{"vocab_size": 5132, "encoder_norm_position": "pre", "encoder_moe": "soft", "encoder_moe_every": 2, "text_encoder_norm_position": "pre", "text_encoder_experts_per_token": 2}
Rows from expert 7 of block 3 of the text encoder, named by matrix and row number. Rows with one number belong to one neuron. Each number is 50 + 15 x the weight over its row's rms, rounded and kept within 0 to 99. All counts start at 0. After the name is the row's rms in percent of the matrix's.
# up: expert up (text_encoder.blocks.3.mlp.up, 16x256x128), inputs 0-127
# down: expert down (text_encoder.blocks.3.mlp.down, 16x128x256, transposed), outputs 0-127
up.113 144:49 57 47 42 44 85 49 55 42 49 49 53 18 48 40 48 23 39 68 40 72 35 50 40 99 36 78 41 46 72 30 56 66 55 44 39 57 62 44 46 54 84 56 64 39 45 12 48 47 44 48 39 75 37 56 40 54 76 64 06 32 51 55 51 28 28 26 43 42 65 39 26 36 57 45 44 46 25 64 33 54 34 56 42 39 44 60 61 56 33 80 51 46 44 66 51 64 71 63 44 61 56 79 54 59 44 63 61 40 65 52 55 42 54 43 43 55 44 47 32 46 21 78 55 59 37 44 37
up.114 031:62 63 55 54 65 63 92 72 34 50 54 63 40 40 43 44 33 46 34 45 55 57 33 27 67 42 44 66 25 36 38 05 48 53 55 38 64 44 33 40 41 56 52 53 79 30 56 55 37 51 55 48 71 32 55 66 54 50 47 59 51 51 62 37 57 64 54 40 27 60 37 47 26 36 51 43 64 75 35 44 22 82 33 30 31 38 52 34 57 49 58 49 53 38 35 63 19 66 40 46 53 33 75 89 42 53 53 60 23 53 34 55 39 57 64 76 38 53 88 33 22 49 51 50 55 48 38 63
up.115 151:70 70 30 57 34 80 64 50 57 49 57 75 38 38 27 65 48 48 49 50 58 34 43 22 41 31 35 28 35 67 36 51 56 66 50 41 74 47 40 62 63 59 72 59 28 65 22 50 25 49 29 67 44 22 52 57 49 49 53 45 39 55 46 47 31 53 44 63 41 63 47 39 41 56 15 37 46 29 58 30 37 30 81 44 32 47 51 66 63 59 51 18 55 76 35 39 49 84 29 54 62 35 72 32 36 35 53 59 41 67 56 57 30 21 47 46 32 62 46 29 43 24 60 57 39 33 28 48
up.116 166:14 51 37 35 64 50 49 53 45 33 46 39 63 32 58 46 71 64 64 77 44 53 25 51 33 53 45 41 56 86 64 40 41 57 55 53 51 42 42 58 48 85 63 54 29 30 45 42 33 74 36 64 41 68 47 43 44 24 44 46 75 57 53 21 55 49 25 75 43 74 50 33 41 56 46 51 40 39 56 14 59 52 71 20 22 41 62 75 44 59 66 48 64 58 53 83 56 65 36 51 43 68 40 47 34 46 60 55 14 60 46 37 71 29 51 65 55 66 41 72 50 59 28 31 45 46 29 60
up.117 044:53 46 30 59 59 46 55 61 20 89 50 61 50 65 39 49 55 62 37 48 73 30 32 35 70 41 54 68 36 49 57 21 52 47 59 47 63 66 15 49 47 62 54 32 60 47 35 56 67 30 70 45 71 36 81 64 59 62 35 35 30 58 56 62 45 21 39 20 49 62 43 50 54 35 16 52 50 55 34 21 37 76 50 45 45 64 60 31 41 23 60 35 28 52 46 39 69 47 48 75 51 53 74 77 72 61 61 44 53 73 33 49 45 50 61 60 28 27 57 82 51 38 59 46 57 37 54 51
up.118 036:59 26 54 33 40 55 83 22 44 65 36 62 54 64 55 48 62 34 53 35 86 37 31 44 44 52 59 35 35 24 46 33 48 38 56 30 81 32 29 56 42 93 53 43 59 49 38 43 53 24 52 30 49 29 80 74 56 62 53 36 57 56 60 54 39 36 42 54 52 37 40 49 75 52 27 57 52 59 45 51 34 70 51 26 47 59 59 51 41 41 39 28 29 54 55 62 60 76 24 42 59 47 47 61 78 48 62 22 26 69 40 65 50 32 48 52 18 26 66 49 55 49 57 32 58 28 42 59
up.119 153:18 57 37 26 56 60 47 36 40 37 52 51 32 36 38 20 59 39 45 38 64 54 51 11 61 61 78 71 51 65 45 46 39 43 41 47 57 50 42 53 48 76 47 31 22 49 14 42 46 36 36 34 60 17 56 76 59 37 55 38 51 37 65 52 39 41 40 63 41 56 25 38 34 44 52 47 56 60 54 27 54 49 59 30 37 42 57 74 57 56 46 50 43 78 23 47 60 87 70 45 53 62 64 40 41 31 49 76 19 84 55 43 43 47 19 61 34 45 52 40 39 41 61 54 39 33 66 72
up.120 037:56 50 56 46 44 48 64 59 44 62 62 53 53 53 52 47 50 59 50 41 72 07 58 15 63 42 37 51 17 49 49 50 41 36 49 67 85 54 40 69 67 52 52 37 47 60 41 63 63 34 71 50 57 41 46 60 44 67 38 56 39 69 35 37 38 42 55 42 37 59 39 81 53 30 48 25 65 64 45 20 31 47 59 01 42 75 76 43 65 24 68 42 32 40 39 43 81 53 51 46 59 43 61 68 68 48 51 10 38 48 50 53 49 50 54 69 36 55 74 18 27 32 56 47 56 45 43 31
up.121 038:33 40 48 49 68 66 76 58 22 65 51 73 18 43 67 45 53 69 55 55 94 49 44 48 86 42 51 67 36 55 20 33 49 45 66 56 83 31 15 41 42 50 67 46 63 48 29 74 62 53 48 37 43 53 43 55 47 32 51 36 48 65 59 36 50 49 49 48 56 68 56 57 70 34 30 39 77 58 44 56 41 60 48 22 67 48 55 44 59 46 63 51 26 47 49 70 52 68 64 39 63 35 48 75 61 36 61 56 38 43 20 63 43 37 49 56 19 30 73 44 38 58 56 19 74 52 64 51
up.122 039:30 58 64 42 60 69 71 67 19 74 49 53 37 90 89 44 57 57 36 35 66 36 46 07 66 59 57 58 43 38 57 19 39 39 59 61 55 29 29 36 35 61 49 27 62 41 57 46 48 30 61 39 55 49 77 68 50 43 40 55 72 53 68 32 68 25 49 14 39 58 48 55 63 43 33 31 58 80 34 44 28 50 60 31 74 51 55 58 51 36 25 37 30 56 40 47 57 44 49 51 42 59 53 70 76 53 56 50 23 57 53 41 54 50 45 56 49 45 63 41 47 45 49 29 41 22 38 48
up.123 034:45 67 55 49 54 39 55 49 29 72 52 61 60 49 47 48 56 47 48 50 57 33 52 23 75 44 51 54 39 45 69 50 48 40 52 52 66 48 49 41 57 78 82 37 60 72 43 48 76 07 53 52 46 32 75 80 41 58 43 36 39 34 63 31 43 75 42 28 37 75 46 51 66 48 29 28 32 47 34 54 29 75 41 27 40 46 59 38 62 56 57 30 41 80 25 38 65 60 40 45 47 36 48 54 54 42 73 69 37 38 25 61 54 30 45 40 42 64 93 29 40 39 70 60 53 45 44 82
up.124 031:51 91 49 56 56 63 61 53 41 65 64 71 46 79 74 62 47 60 34 53 58 27 45 36 58 34 44 61 37 45 28 30 50 27 55 39 58 53 28 49 19 63 65 17 50 50 56 48 76 53 38 28 33 59 78 43 44 17 61 70 40 50 58 43 50 51 67 26 44 47 19 49 26 53 38 22 64 23 42 25 32 51 56 29 61 67 43 51 45 46 33 51 30 49 56 42 69 66 38 49 75 40 71 62 57 42 54 40 30 50 38 46 38 43 48 50 27 30 74 38 36 40 45 25 65 66 50 61
up.125 165:61 73 56 77 43 62 60 77 51 55 65 51 39 35 29 51 31 34 41 42 45 41 62 52 72 28 69 43 52 26 34 55 61 71 82 59 45 67 46 47 54 48 52 66 74 77 62 41 60 47 72 42 42 60 44 34 43 57 64 39 36 55 37 62 61 56 56 50 61 35 59 45 53 69 31 34 51 56 41 75 22 50 22 60 70 47 60 35 61 60 42 27 36 55 56 00 62 36 45 43 68 39 60 67 99 36 58 41 50 41 52 54 48 48 46 45 35 33 58 25 48 31 67 50 32 49 61 20
up.126 056:53 53 43 41 55 58 68 69 41 70 49 63 22 51 73 44 39 65 45 36 78 51 31 29 55 21 42 55 08 40 37 42 46 66 57 72 64 47 41 20 46 55 82 37 34 37 40 87 41 58 53 35 34 43 66 48 62 53 20 43 47 56 49 50 48 74 57 34 67 64 30 60 70 32 38 22 48 55 35 38 22 61 51 36 62 65 53 39 46 47 51 32 37 45 52 44 67 61 54 73 47 20 62 61 48 63 37 66 52 47 44 57 60 34 46 67 38 21 76 33 22 33 52 30 53 39 36 40
up.127 158:39 59 39 42 53 99 54 39 39 72 37 47 26 59 24 63 18 53 60 39 69 46 54 46 92 37 47 31 51 47 45 32 62 74 30 43 60 51 58 54 59 64 51 59 25 51 26 74 42 35 28 56 76 48 52 27 42 62 53 25 34 65 67 43 20 42 37 46 24 59 41 42 37 46 33 51 26 33 50 38 48 33 44 33 52 52 47 57 55 26 75 42 63 35 57 40 42 86 56 51 67 46 62 64 46 50 51 41 57 61 46 39 55 43 48 51 46 59 47 14 64 36 80 52 58 39 40 45
up.128 136:55 78 29 49 62 64 53 61 48 60 77 71 54 45 41 67 44 57 56 32 54 28 62 59 54 38 70 64 45 26 50 54 53 33 84 18 51 75 36 43 54 41 61 37 54 63 62 48 73 36 72 61 51 56 65 54 41 61 44 45 42 37 49 49 57 31 55 43 39 54 62 55 88 57 21 44 44 76 60 57 36 49 36 51 52 76 58 28 75 55 48 36 40 58 64 08 55 35 40 44 65 40 30 53 83 41 43 36 63 33 52 50 59 43 58 58 06 41 84 45 43 38 71 51 51 44 27 33
up.129 156:69 51 62 36 34 52 65 46 42 44 26 74 09 56 39 12 24 45 82 65 29 65 53 24 83 59 92 41 60 64 46 69 59 24 38 59 82 48 56 44 72 50 53 48 27 36 48 93 39 30 28 48 73 65 51 43 46 57 58 56 53 71 50 62 69 55 40 50 55 44 76 67 38 53 41 48 62 39 64 63 42 31 47 50 37 54 44 77 52 51 51 47 50 43 65 48 50 45 50 40 61 46 79 53 48 52 71 62 67 56 63 41 45 59 51 29 53 41 65 31 62 64 58 57 43 48 48 69
up.130 157:52 41 54 36 67 59 50 79 50 63 69 79 69 54 45 78 50 44 42 30 52 40 47 41 52 31 37 56 20 12 25 58 60 77 49 60 73 61 52 45 52 65 34 44 39 41 20 38 76 60 31 25 60 25 55 62 69 50 34 40 32 51 50 41 49 61 76 33 42 38 28 72 44 40 41 37 60 52 55 51 46 36 33 46 65 48 43 28 62 50 69 58 49 26 52 27 49 64 38 53 69 50 80 61 55 46 80 69 66 22 35 72 16 31 52 38 53 49 39 34 45 70 53 61 44 55 44 40
up.131 037:39 51 57 51 61 83 58 55 44 72 59 59 36 58 50 56 49 60 41 33 57 38 35 50 59 54 57 67 31 30 56 19 56 42 60 62 76 48 40 26 59 49 71 24 43 57 40 63 50 45 64 50 51 08 54 54 41 51 55 27 58 66 68 51 42 23 47 09 44 63 60 46 70 47 64 41 53 68 41 65 28 39 42 04 59 75 61 43 60 29 61 34 27 39 63 41 56 62 56 50 67 47 50 66 56 49 58 49 39 37 38 67 55 47 56 58 33 19 62 43 61 20 69 06 54 29 45 42
up.132 054:39 65 56 68 49 73 81 71 52 79 61 73 51 60 64 62 47 48 45 42 50 53 27 31 44 29 34 44 32 60 57 45 44 60 46 64 68 39 31 37 59 62 61 48 64 60 39 61 52 51 28 49 64 62 98 42 62 54 44 41 48 70 77 44 40 20 47 33 42 65 58 48 56 33 28 23 48 56 25 31 18 68 47 22 48 53 57 52 54 37 67 36 42 56 37 28 58 50 42 65 48 54 59 70 65 52 61 37 44 58 32 85 51 16 71 58 45 50 82 36 31 48 51 31 52 32 55 39
up.133 057:37 54 59 45 38 73 57 62 37 82 39 52 28 71 50 46 32 52 34 45 66 16 46 63 88 32 63 54 26 36 49 28 57 51 50 46 35 54 34 54 31 66 47 37 59 51 09 62 65 37 60 44 44 27 67 42 65 53 25 32 39 72 64 42 36 51 32 13 33 52 46 42 45 24 40 31 60 55 36 37 48 71 57 29 37 48 55 27 54 34 54 36 53 65 43 40 59 70 51 70 68 31 71 63 62 29 56 64 58 44 20 66 36 34 43 51 34 41 57 50 49 32 68 40 53 31 28 39
up.134 035:27 44 46 44 42 59 75 52 16 51 52 72 49 76 53 50 43 65 75 47 33 40 52 54 52 44 65 63 19 48 58 40 65 42 63 43 60 63 43 47 58 57 58 36 48 51 58 40 50 36 41 52 63 45 84 79 25 60 52 44 32 58 76 61 42 53 63 42 47 60 47 53 64 61 44 40 42 54 55 60 56 61 36 30 64 53 67 28 72 15 88 50 24 56 49 04 83 57 41 64 78 30 59 56 78 45 68 51 37 48 29 51 57 39 58 44 41 34 66 48 41 23 43 28 47 58 39 23
up.135 163:60 84 51 68 45 72 76 55 31 55 44 59 10 43 23 58 28 62 42 65 50 39 48 57 49 42 46 45 44 54 37 34 56 54 53 40 56 62 40 58 47 26 60 62 42 60 70 61 34 64 40 57 53 41 54 50 47 51 30 51 38 52 30 58 50 33 19 41 44 47 53 57 63 62 16 47 57 36 56 66 43 29 53 55 40 53 50 53 67 55 37 08 50 72 73 21 47 54 19 54 54 11 40 38 43 38 68 32 56 60 61 60 39 38 48 28 37 58 63 00 35 21 56 61 32 48 48 44
up.136 032:45 57 50 47 67 56 96 56 43 88 41 56 35 59 60 34 74 57 71 33 57 41 39 21 56 42 50 39 37 39 38 49 42 58 66 42 71 71 38 30 60 56 58 59 45 48 34 45 67 38 44 44 63 44 81 52 81 57 37 50 62 32 55 51 35 51 28 19 58 66 62 34 21 44 47 30 56 76 30 40 47 57 54 40 48 65 77 33 43 40 48 36 42 63 58 59 73 57 48 64 76 46 51 65 74 71 58 48 52 37 27 26 28 27 63 64 26 41 81 45 59 43 65 39 49 44 56 66
up.137 027:48 51 34 45 33 54 48 56 36 66 14 85 36 51 40 54 55 49 57 64 60 50 43 18 52 27 59 79 33 63 52 62 64 43 54 58 56 48 50 63 49 61 58 52 36 51 62 54 53 70 64 37 61 19 61 65 70 42 34 29 54 52 56 28 41 37 66 34 42 35 44 57 74 53 38 57 45 62 43 49 32 38 33 35 38 78 63 34 53 41 42 48 22 47 30 39 98 44 28 46 61 50 34 69 69 38 49 30 28 52 28 38 34 35 58 55 39 59 67 45 22 12 63 28 33 35 37 38
up.138 028:52 63 50 35 32 70 70 49 19 56 44 70 44 59 34 32 51 62 57 43 52 44 54 31 61 22 53 62 45 52 61 36 60 40 64 58 52 43 38 25 37 45 48 18 39 57 64 47 79 43 47 43 47 40 68 73 63 41 42 55 49 63 67 37 42 49 39 17 68 54 50 68 42 15 20 41 49 57 45 41 38 44 34 42 47 68 42 46 51 24 70 27 31 61 47 41 25 85 43 74 56 35 34 55 78 38 53 41 02 54 44 70 49 53 48 54 44 36 53 35 23 48 47 15 42 51 42 28
up.139 035:34 47 45 14 29 60 74 48 32 52 66 65 40 61 53 50 62 37 42 50 57 43 48 26 72 58 47 51 43 40 28 48 54 31 65 53 46 44 52 29 53 56 48 53 64 44 41 52 68 42 48 41 34 62 66 59 42 78 23 28 44 60 46 61 52 66 47 51 47 69 56 38 62 56 15 27 45 52 40 61 26 44 54 21 55 53 48 37 34 53 49 54 30 72 45 70 74 39 38 54 66 48 53 50 76 51 77 26 34 47 05 74 51 44 29 70 22 71 52 33 47 45 43 04 70 30 40 60
down.113 140:78 37 53 44 40 36 12 65 50 33 41 28 45 77 58 53 68 48 48 49 52 57 28 59 50 16 57 47 56 31 51 71 69 59 29 54 63 49 57 44 49 65 47 47 67 56 46 50 37 50 61 41 65 82 43 28 59 74 43 53 49 74 58 50 56 56 43 54 75 41 83 23 35 26 66 64 55 23 56 47 60 51 72 39 64 36 22 42 34 35 49 55 49 39 38 66 61 49 67 71 51 49 69 48 35 40 66 37 58 46 28 73 51 76 39 23 66 22 34 67 85 61 46 70 60 62 61 42
down.114 020:30 10 42 61 65 47 45 38 62 37 29 49 42 30 44 50 59 34 48 33 19 42 54 50 23 46 59 47 31 54 47 64 53 43 54 16 37 52 41 48 44 36 52 53 67 03 59 48 57 56 59 52 50 38 22 52 44 38 43 38 36 47 52 41 55 54 52 34 78 29 66 26 45 67 51 49 70 52 31 47 45 28 70 31 58 32 44 36 46 72 75 62 62 51 56 49 51 63 71 41 43 65 52 47 35 90 20 31 33 47 38 64 37 68 47 47 66 57 59 62 68 21 41 86 26 51 49 40
down.115 156:55 44 33 51 49 61 43 58 45 08 62 71 37 35 33 45 40 53 39 59 65 54 57 03 48 64 48 37 31 48 43 65 56 36 33 62 57 25 52 41 68 59 68 32 35 65 27 65 20 29 26 55 59 24 54 73 55 35 59 55 44 48 61 51 28 51 41 62 48 66 50 66 39 24 43 43 62 46 45 36 53 38 59 55 49 48 63 46 22 71 39 41 28 50 29 62 59 85 29 52 61 59 62 32 28 55 54 85 35 53 68 51 45 60 55 41 46 42 53 40 32 64 78 74 35 37 32 75
down.116 178:45 46 49 43 15 68 40 56 51 47 40 34 40 52 43 43 64 69 77 44 62 33 55 33 51 40 31 40 31 57 86 27 15 56 59 65 35 28 66 68 48 60 52 51 58 70 55 44 30 43 51 46 51 46 50 63 83 41 39 45 47 47 79 48 34 64 42 53 33 44 34 32 38 43 39 52 12 53 38 27 61 64 99 50 44 38 58 26 54 33 28 42 56 57 31 69 57 71 40 61 48 54 21 59 48 72 33 40 33 66 56 53 60 54 26 51 60 59 41 51 45 46 74 39 57 18 34 52
down.117 039:75 50 63 46 35 69 26 37 45 58 38 32 64 49 53 70 48 64 49 20 50 60 65 92 50 51 35 38 66 39 26 59 58 45 58 51 43 44 65 35 81 41 28 71 52 44 72 49 63 46 41 53 63 64 40 35 37 70 77 72 27 50 48 48 59 60 68 63 40 66 55 58 44 46 59 57 26 45 48 69 58 57 53 62 71 60 38 29 47 40 46 45 63 48 44 39 41 46 52 44 67 42 17 61 54 70 36 19 59 54 76 46 66 92 22 65 45 41 34 41 63 50 56 79 44 52 29 16
down.118 023:66 58 52 49 45 84 44 45 73 23 44 70 45 25 70 42 70 46 64 42 46 57 43 52 47 46 30 33 47 60 54 30 55 62 33 47 36 47 43 45 61 49 42 62 51 66 49 41 24 54 44 43 49 56 30 57 55 79 49 58 34 58 63 92 80 58 71 45 48 32 41 32 25 76 54 83 46 64 51 27 41 43 60 45 52 61 61 50 34 41 47 52 91 18 46 41 33 57 46 44 28 53 60 40 52 35 34 45 66 43 62 74 45 23 39 55 35 58 40 32 81 45 63 61 10 47 52 36
down.119 141:39 55 46 64 44 48 56 43 29 40 39 32 20 38 34 26 42 39 41 47 89 44 63 48 69 33 72 52 72 42 61 39 48 53 47 48 35 51 40 53 49 49 77 50 86 59 43 65 46 31 53 36 51 56 46 44 67 46 39 37 30 82 65 42 15 37 38 62 76 48 55 35 37 44 62 11 52 46 39 44 48 71 53 51 70 33 62 48 43 55 35 39 34 61 17 37 84 78 70 76 62 40 59 42 55 50 51 49 33 59 25 63 60 63 36 45 41 26 38 45 43 40 63 47 48 33 79 69
down.120 024:40 68 51 48 53 66 39 30 52 42 59 46 50 68 54 51 60 94 44 64 67 56 23 59 50 19 40 39 42 38 47 74 46 43 21 57 60 75 53 48 68 54 57 91 79 25 22 68 44 66 41 59 50 51 40 26 40 50 61 42 43 50 79 36 41 42 58 59 56 42 51 63 48 44 56 57 33 53 37 71 66 33 58 40 55 51 41 45 44 49 61 54 55 69 23 69 39 66 45 52 55 67 60 56 39 49 59 33 16 03 49 56 31 30 68 67 44 72 25 58 66 64 58 50 28 65 52 32
down.121 027:60 52 64 43 62 68 47 42 63 52 35 44 32 79 58 27 47 42 63 38 35 53 37 77 52 21 64 72 69 37 64 73 69 67 40 84 71 48 47 38 57 51 54 72 79 09 43 61 38 63 32 52 19 50 41 61 45 55 57 45 40 65 45 54 54 40 56 44 64 57 54 44 56 47 43 53 57 47 43 62 36 42 26 33 71 45 55 33 45 45 41 31 72 54 52 27 50 48 89 30 76 59 78 41 26 49 75 47 56 39 56 72 49 41 42 46 40 55 50 52 77 54 26 85 26 63 53 47
down.122 032:32 31 25 55 47 42 50 34 43 65 58 50 33 56 57 43 29 10 37 66 44 60 49 30 64 56 51 37 44 62 60 34 66 73 56 56 61 68 19 53 53 59 39 52 59 59 44 50 47 52 37 29 26 49 55 51 61 29 42 34 84 69 53 65 31 52 35 61 58 40 29 36 39 47 69 48 58 29 64 42 37 01 30 31 34 35 43 49 44 44 39 40 28 56 56 63 52 63 77 47 56 84 73 45 36 32 49 51 30 53 34 35 76 68 45 66 50 34 54 39 30 62 36 39 33 21 67 66
down.123 025:93 51 48 57 20 46 57 81 63 32 32 71 30 48 42 40 48 46 33 72 61 47 71 36 32 54 48 51 37 38 38 60 48 39 51 54 35 46 33 64 59 36 54 39 51 65 54 39 10 27 59 56 29 48 42 50 51 40 41 23 63 48 49 38 35 63 51 31 54 81 81 49 60 62 46 59 76 51 64 54 38 36 52 52 59 45 54 66 55 43 46 39 30 38 54 16 65 45 09 70 39 64 57 45 55 61 54 45 78 39 64 61 31 76 79 29 61 57 64 49 41 47 51 60 48 48 20 27
down.124 022:67 48 38 57 45 42 35 46 28 56 49 24 38 48 54 57 50 62 39 48 74 59 43 49 26 47 63 47 73 25 31 68 67 71 51 39 33 35 23 63 32 34 36 44 55 49 50 65 36 45 55 63 54 17 51 51 52 43 44 59 67 53 49 23 41 53 34 50 58 58 44 57 42 76 53 99 28 24 58 24 54 55 67 48 50 21 61 61 53 65 42 65 70 50 48 44 29 59 38 58 32 27 30 53 12 61 24 30 44 56 54 37 69 66 76 54 66 57 49 69 39 52 70 77 56 40 38 27
down.125 172:27 81 32 42 81 29 45 56 49 64 42 41 65 49 65 45 45 15 18 36 54 55 46 58 35 44 64 62 73 40 25 53 48 60 58 45 45 62 33 23 34 58 41 48 32 53 49 31 78 41 57 53 40 44 41 63 32 47 45 41 70 43 36 39 51 25 50 74 46 42 12 48 44 64 69 46 75 72 46 48 38 56 22 37 50 35 66 63 59 58 66 53 47 75 33 41 47 43 63 58 44 58 71 49 72 31 42 52 23 69 46 07 77 50 56 65 39 23 48 68 45 50 44 42 51 28 47 49
down.126 046:62 42 55 44 41 52 55 45 72 00 34 58 35 58 35 34 58 37 58 50 45 46 58 19 49 65 52 52 49 45 50 66 55 56 39 55 41 49 63 46 80 46 50 42 51 59 28 51 18 31 21 50 35 40 16 29 56 36 33 62 71 53 44 45 61 61 43 77 61 33 74 61 34 72 28 57 40 46 34 47 81 61 65 41 52 64 12 79 54 74 33 33 59 46 36 47 45 56 20 64 58 39 46 08 42 45 58 61 48 47 69 58 64 45 32 45 40 68 37 50 55 69 65 64 52 52 38 49
down.127 165:60 42 35 31 50 48 10 49 28 52 36 40 50 74 51 62 50 68 47 47 64 66 29 43 47 35 25 48 33 33 50 49 61 71 25 72 75 31 76 27 57 60 51 60 50 60 44 61 11 50 34 43 82 56 55 49 57 53 49 68 53 52 48 56 33 62 58 57 29 59 58 32 45 21 49 77 31 39 55 48 67 52 86 42 65 61 25 36 15 34 44 28 43 44 43 56 48 52 29 64 62 52 51 46 33 47 63 57 46 32 60 53 63 72 42 50 46 40 29 46 88 44 49 79 65 43 48 38
down.128 140:16 64 58 84 56 70 37 42 63 71 60 49 63 47 75 43 48 25 29 51 62 62 63 49 34 69 44 49 41 48 19 84 52 36 53 62 58 31 65 50 56 42 17 44 40 46 52 31 60 62 52 66 38 40 69 74 36 43 66 33 47 51 46 72 28 36 36 52 45 37 26 50 28 43 86 52 63 49 51 66 54 45 22 41 47 17 66 35 37 66 55 77 50 76 54 51 25 59 51 52 40 76 47 59 61 57 47 58 37 49 59 30 51 65 48 32 86 45 56 67 23 51 47 41 64 43 49 48
down.129 141:51 60 53 63 71 51 68 37 33 61 49 63 66 76 66 57 60 39 37 73 29 46 50 73 64 56 50 76 51 32 26 78 56 36 64 57 59 46 58 53 19 53 35 46 42 59 81 31 46 43 31 65 55 45 43 70 31 43 40 46 77 43 24 50 64 58 61 33 20 64 49 61 75 65 48 70 71 48 61 58 36 43 26 25 64 55 34 54 62 31 49 64 66 47 82 38 38 12 29 66 41 46 33 49 77 44 54 41 76 39 57 40 53 41 52 38 50 49 80 60 43 56 44 43 60 70 40 30
down.130 162:48 56 56 69 34 56 68 61 42 47 26 37 49 33 42 57 16 56 45 63 47 51 41 51 31 49 43 40 65 51 34 46 64 55 40 81 50 49 33 53 44 42 51 44 54 62 51 81 55 61 54 57 38 53 41 54 37 26 36 34 54 71 56 32 53 83 32 61 78 37 14 71 69 48 32 41 46 65 49 83 44 40 54 32 21 44 53 55 51 51 56 58 48 73 46 55 31 52 29 41 59 51 71 60 51 14 59 68 28 30 43 43 36 24 55 41 24 77 44 49 83 74 56 48 13 68 55 62
down.131 028:43 30 75 48 51 48 33 24 49 42 42 21 61 50 52 20 33 42 56 51 57 73 59 86 53 58 63 39 83 34 34 64 73 43 31 70 35 50 57 52 54 58 35 73 52 38 69 49 35 71 56 35 37 63 34 49 29 55 67 49 51 48 38 65 77 56 38 19 42 44 58 45 61 39 75 74 57 27 62 75 54 32 42 54 69 48 36 35 64 36 48 53 47 62 59 25 56 35 47 27 50 64 56 75 42 43 68 30 53 70 54 61 48 93 48 66 56 52 68 75 43 62 30 45 58 51 48 29
down.132 045:57 66 63 48 61 79 50 61 51 72 34 19 35 56 38 38 52 24 37 42 59 55 39 50 30 38 37 40 54 74 34 57 48 62 57 61 57 63 47 45 58 60 33 95 68 54 52 40 43 56 51 36 73 50 48 51 65 55 57 42 55 49 64 58 37 62 34 68 55 55 16 21 40 42 73 73 37 42 53 52 49 17 52 68 59 20 39 46 44 26 69 43 68 30 64 56 55 65 63 48 62 62 73 63 37 33 27 53 33 65 74 25 60 56 61 51 73 51 30 38 60 34 52 67 76 32 73 22
down.133 048:69 74 74 52 66 42 46 52 46 75 24 47 31 70 43 31 22 46 55 14 75 41 24 44 42 57 41 20 29 62 68 34 60 72 20 26 49 48 54 37 72 42 46 72 28 34 35 68 37 58 51 43 33 77 46 45 35 61 63 60 63 66 44 50 36 40 41 55 56 41 52 33 42 36 63 31 32 38 32 58 39 26 62 70 60 59 54 47 30 39 51 32 63 75 49 53 36 66 58 63 61 16 59 42 50 51 42 39 37 44 55 40 60 70 37 42 63 20 42 47 73 28 58 56 64 34 43 52
down.134 027:47 57 47 32 39 38 44 42 37 69 48 44 26 50 41 68 39 72 40 37 48 41 35 44 28 61 52 88 75 46 71 33 44 31 31 69 65 37 34 43 40 60 39 47 57 51 56 74 51 35 45 55 35 09 48 72 50 62 45 51 60 55 25 51 70 56 59 27 34 90 41 59 71 71 24 64 46 35 79 47 54 49 51 49 72 54 47 56 62 59 49 41 30 41 46 42 53 23 26 35 46 39 39 25 48 54 54 78 51 65 47 68 54 49 42 69 26 43 37 54 76 28 42 92 50 53 63 43
down.135 172:36 40 54 57 71 46 27 25 43 46 54 73 77 54 55 75 33 47 30 55 70 52 56 42 41 76 50 67 54 25 18 68 69 17 34 30 53 53 62 46 64 34 31 33 42 40 51 59 53 52 21 55 41 39 39 77 25 48 55 55 62 32 33 40 58 33 59 34 51 42 58 76 57 21 66 76 62 62 76 71 73 42 32 51 50 45 46 43 22 72 53 76 59 51 69 49 31 57 30 57 53 45 61 38 40 46 60 68 74 40 51 35 42 56 66 40 49 38 64 51 36 63 60 81 67 58 48 55
down.136 021:65 60 48 32 32 69 53 52 30 67 69 63 53 53 30 71 59 70 25 36 55 38 41 36 63 43 68 28 33 50 48 39 42 64 37 41 62 28 48 51 62 42 51 43 29 37 36 57 45 49 34 45 67 67 33 41 59 46 73 82 36 59 44 52 60 25 18 63 67 27 72 47 34 34 62 52 46 32 48 55 38 19 39 58 61 63 53 37 54 70 46 52 47 44 69 26 52 53 19 60 51 50 41 45 50 25 51 09 64 18 80 59 38 34 53 54 53 42 64 27 34 52 66 90 50 63 36 49
down.137 020:42 21 49 36 68 67 53 62 48 13 34 43 41 37 79 56 46 53 34 33 50 24 60 52 52 51 52 32 68 38 61 60 27 48 23 56 23 64 61 37 55 50 42 23 66 28 48 66 34 49 73 46 59 64 30 47 75 50 60 57 62 49 62 68 63 50 62 54 53 45 51 23 06 56 64 52 59 54 24 58 71 42 58 55 67 25 56 53 73 51 74 43 45 69 39 22 49 38 45 46 50 36 60 39 28 43 35 50 64 50 71 69 74 67 49 55 73 60 50 65 85 39 55 68 54 65 59 38
down.138 021:48 60 62 46 64 23 70 32 26 40 25 49 37 32 60 66 34 52 23 55 41 45 30 35 60 08 62 51 60 47 48 63 65 62 36 61 64 35 44 34 46 50 66 45 60 34 42 39 42 59 62 43 51 40 60 49 39 55 67 56 71 63 40 58 52 40 66 56 59 73 60 25 59 49 47 40 69 47 20 37 18 45 52 55 65 71 58 58 22 30 34 31 42 57 56 23 55 49 44 28 48 46 23 55 48 41 38 80 31 41 88 45 39 68 62 46 40 37 62 67 70 59 61 23 36 28 76 74
down.139 024:52 54 74 85 41 47 78 72 50 27 46 66 42 46 49 34 48 46 70 73 60 49 50 51 65 33 61 55 42 58 42 51 37 45 32 75 63 29 54 62 91 35 49 56 58 48 28 66 32 41 43 37 58 47 10 66 78 44 69 61 34 54 51 47 59 50 56 72 80 64 62 53 31 70 83 34 57 51 32 59 45 58 70 70 48 57 40 57 63 55 66 53 73 43 44 19 62 33 43 59 65 48 55 45 64 40 68 54 35 33 40 84 47 16 41 42 52 46 40 68 27 56 60 46 55 47 25 43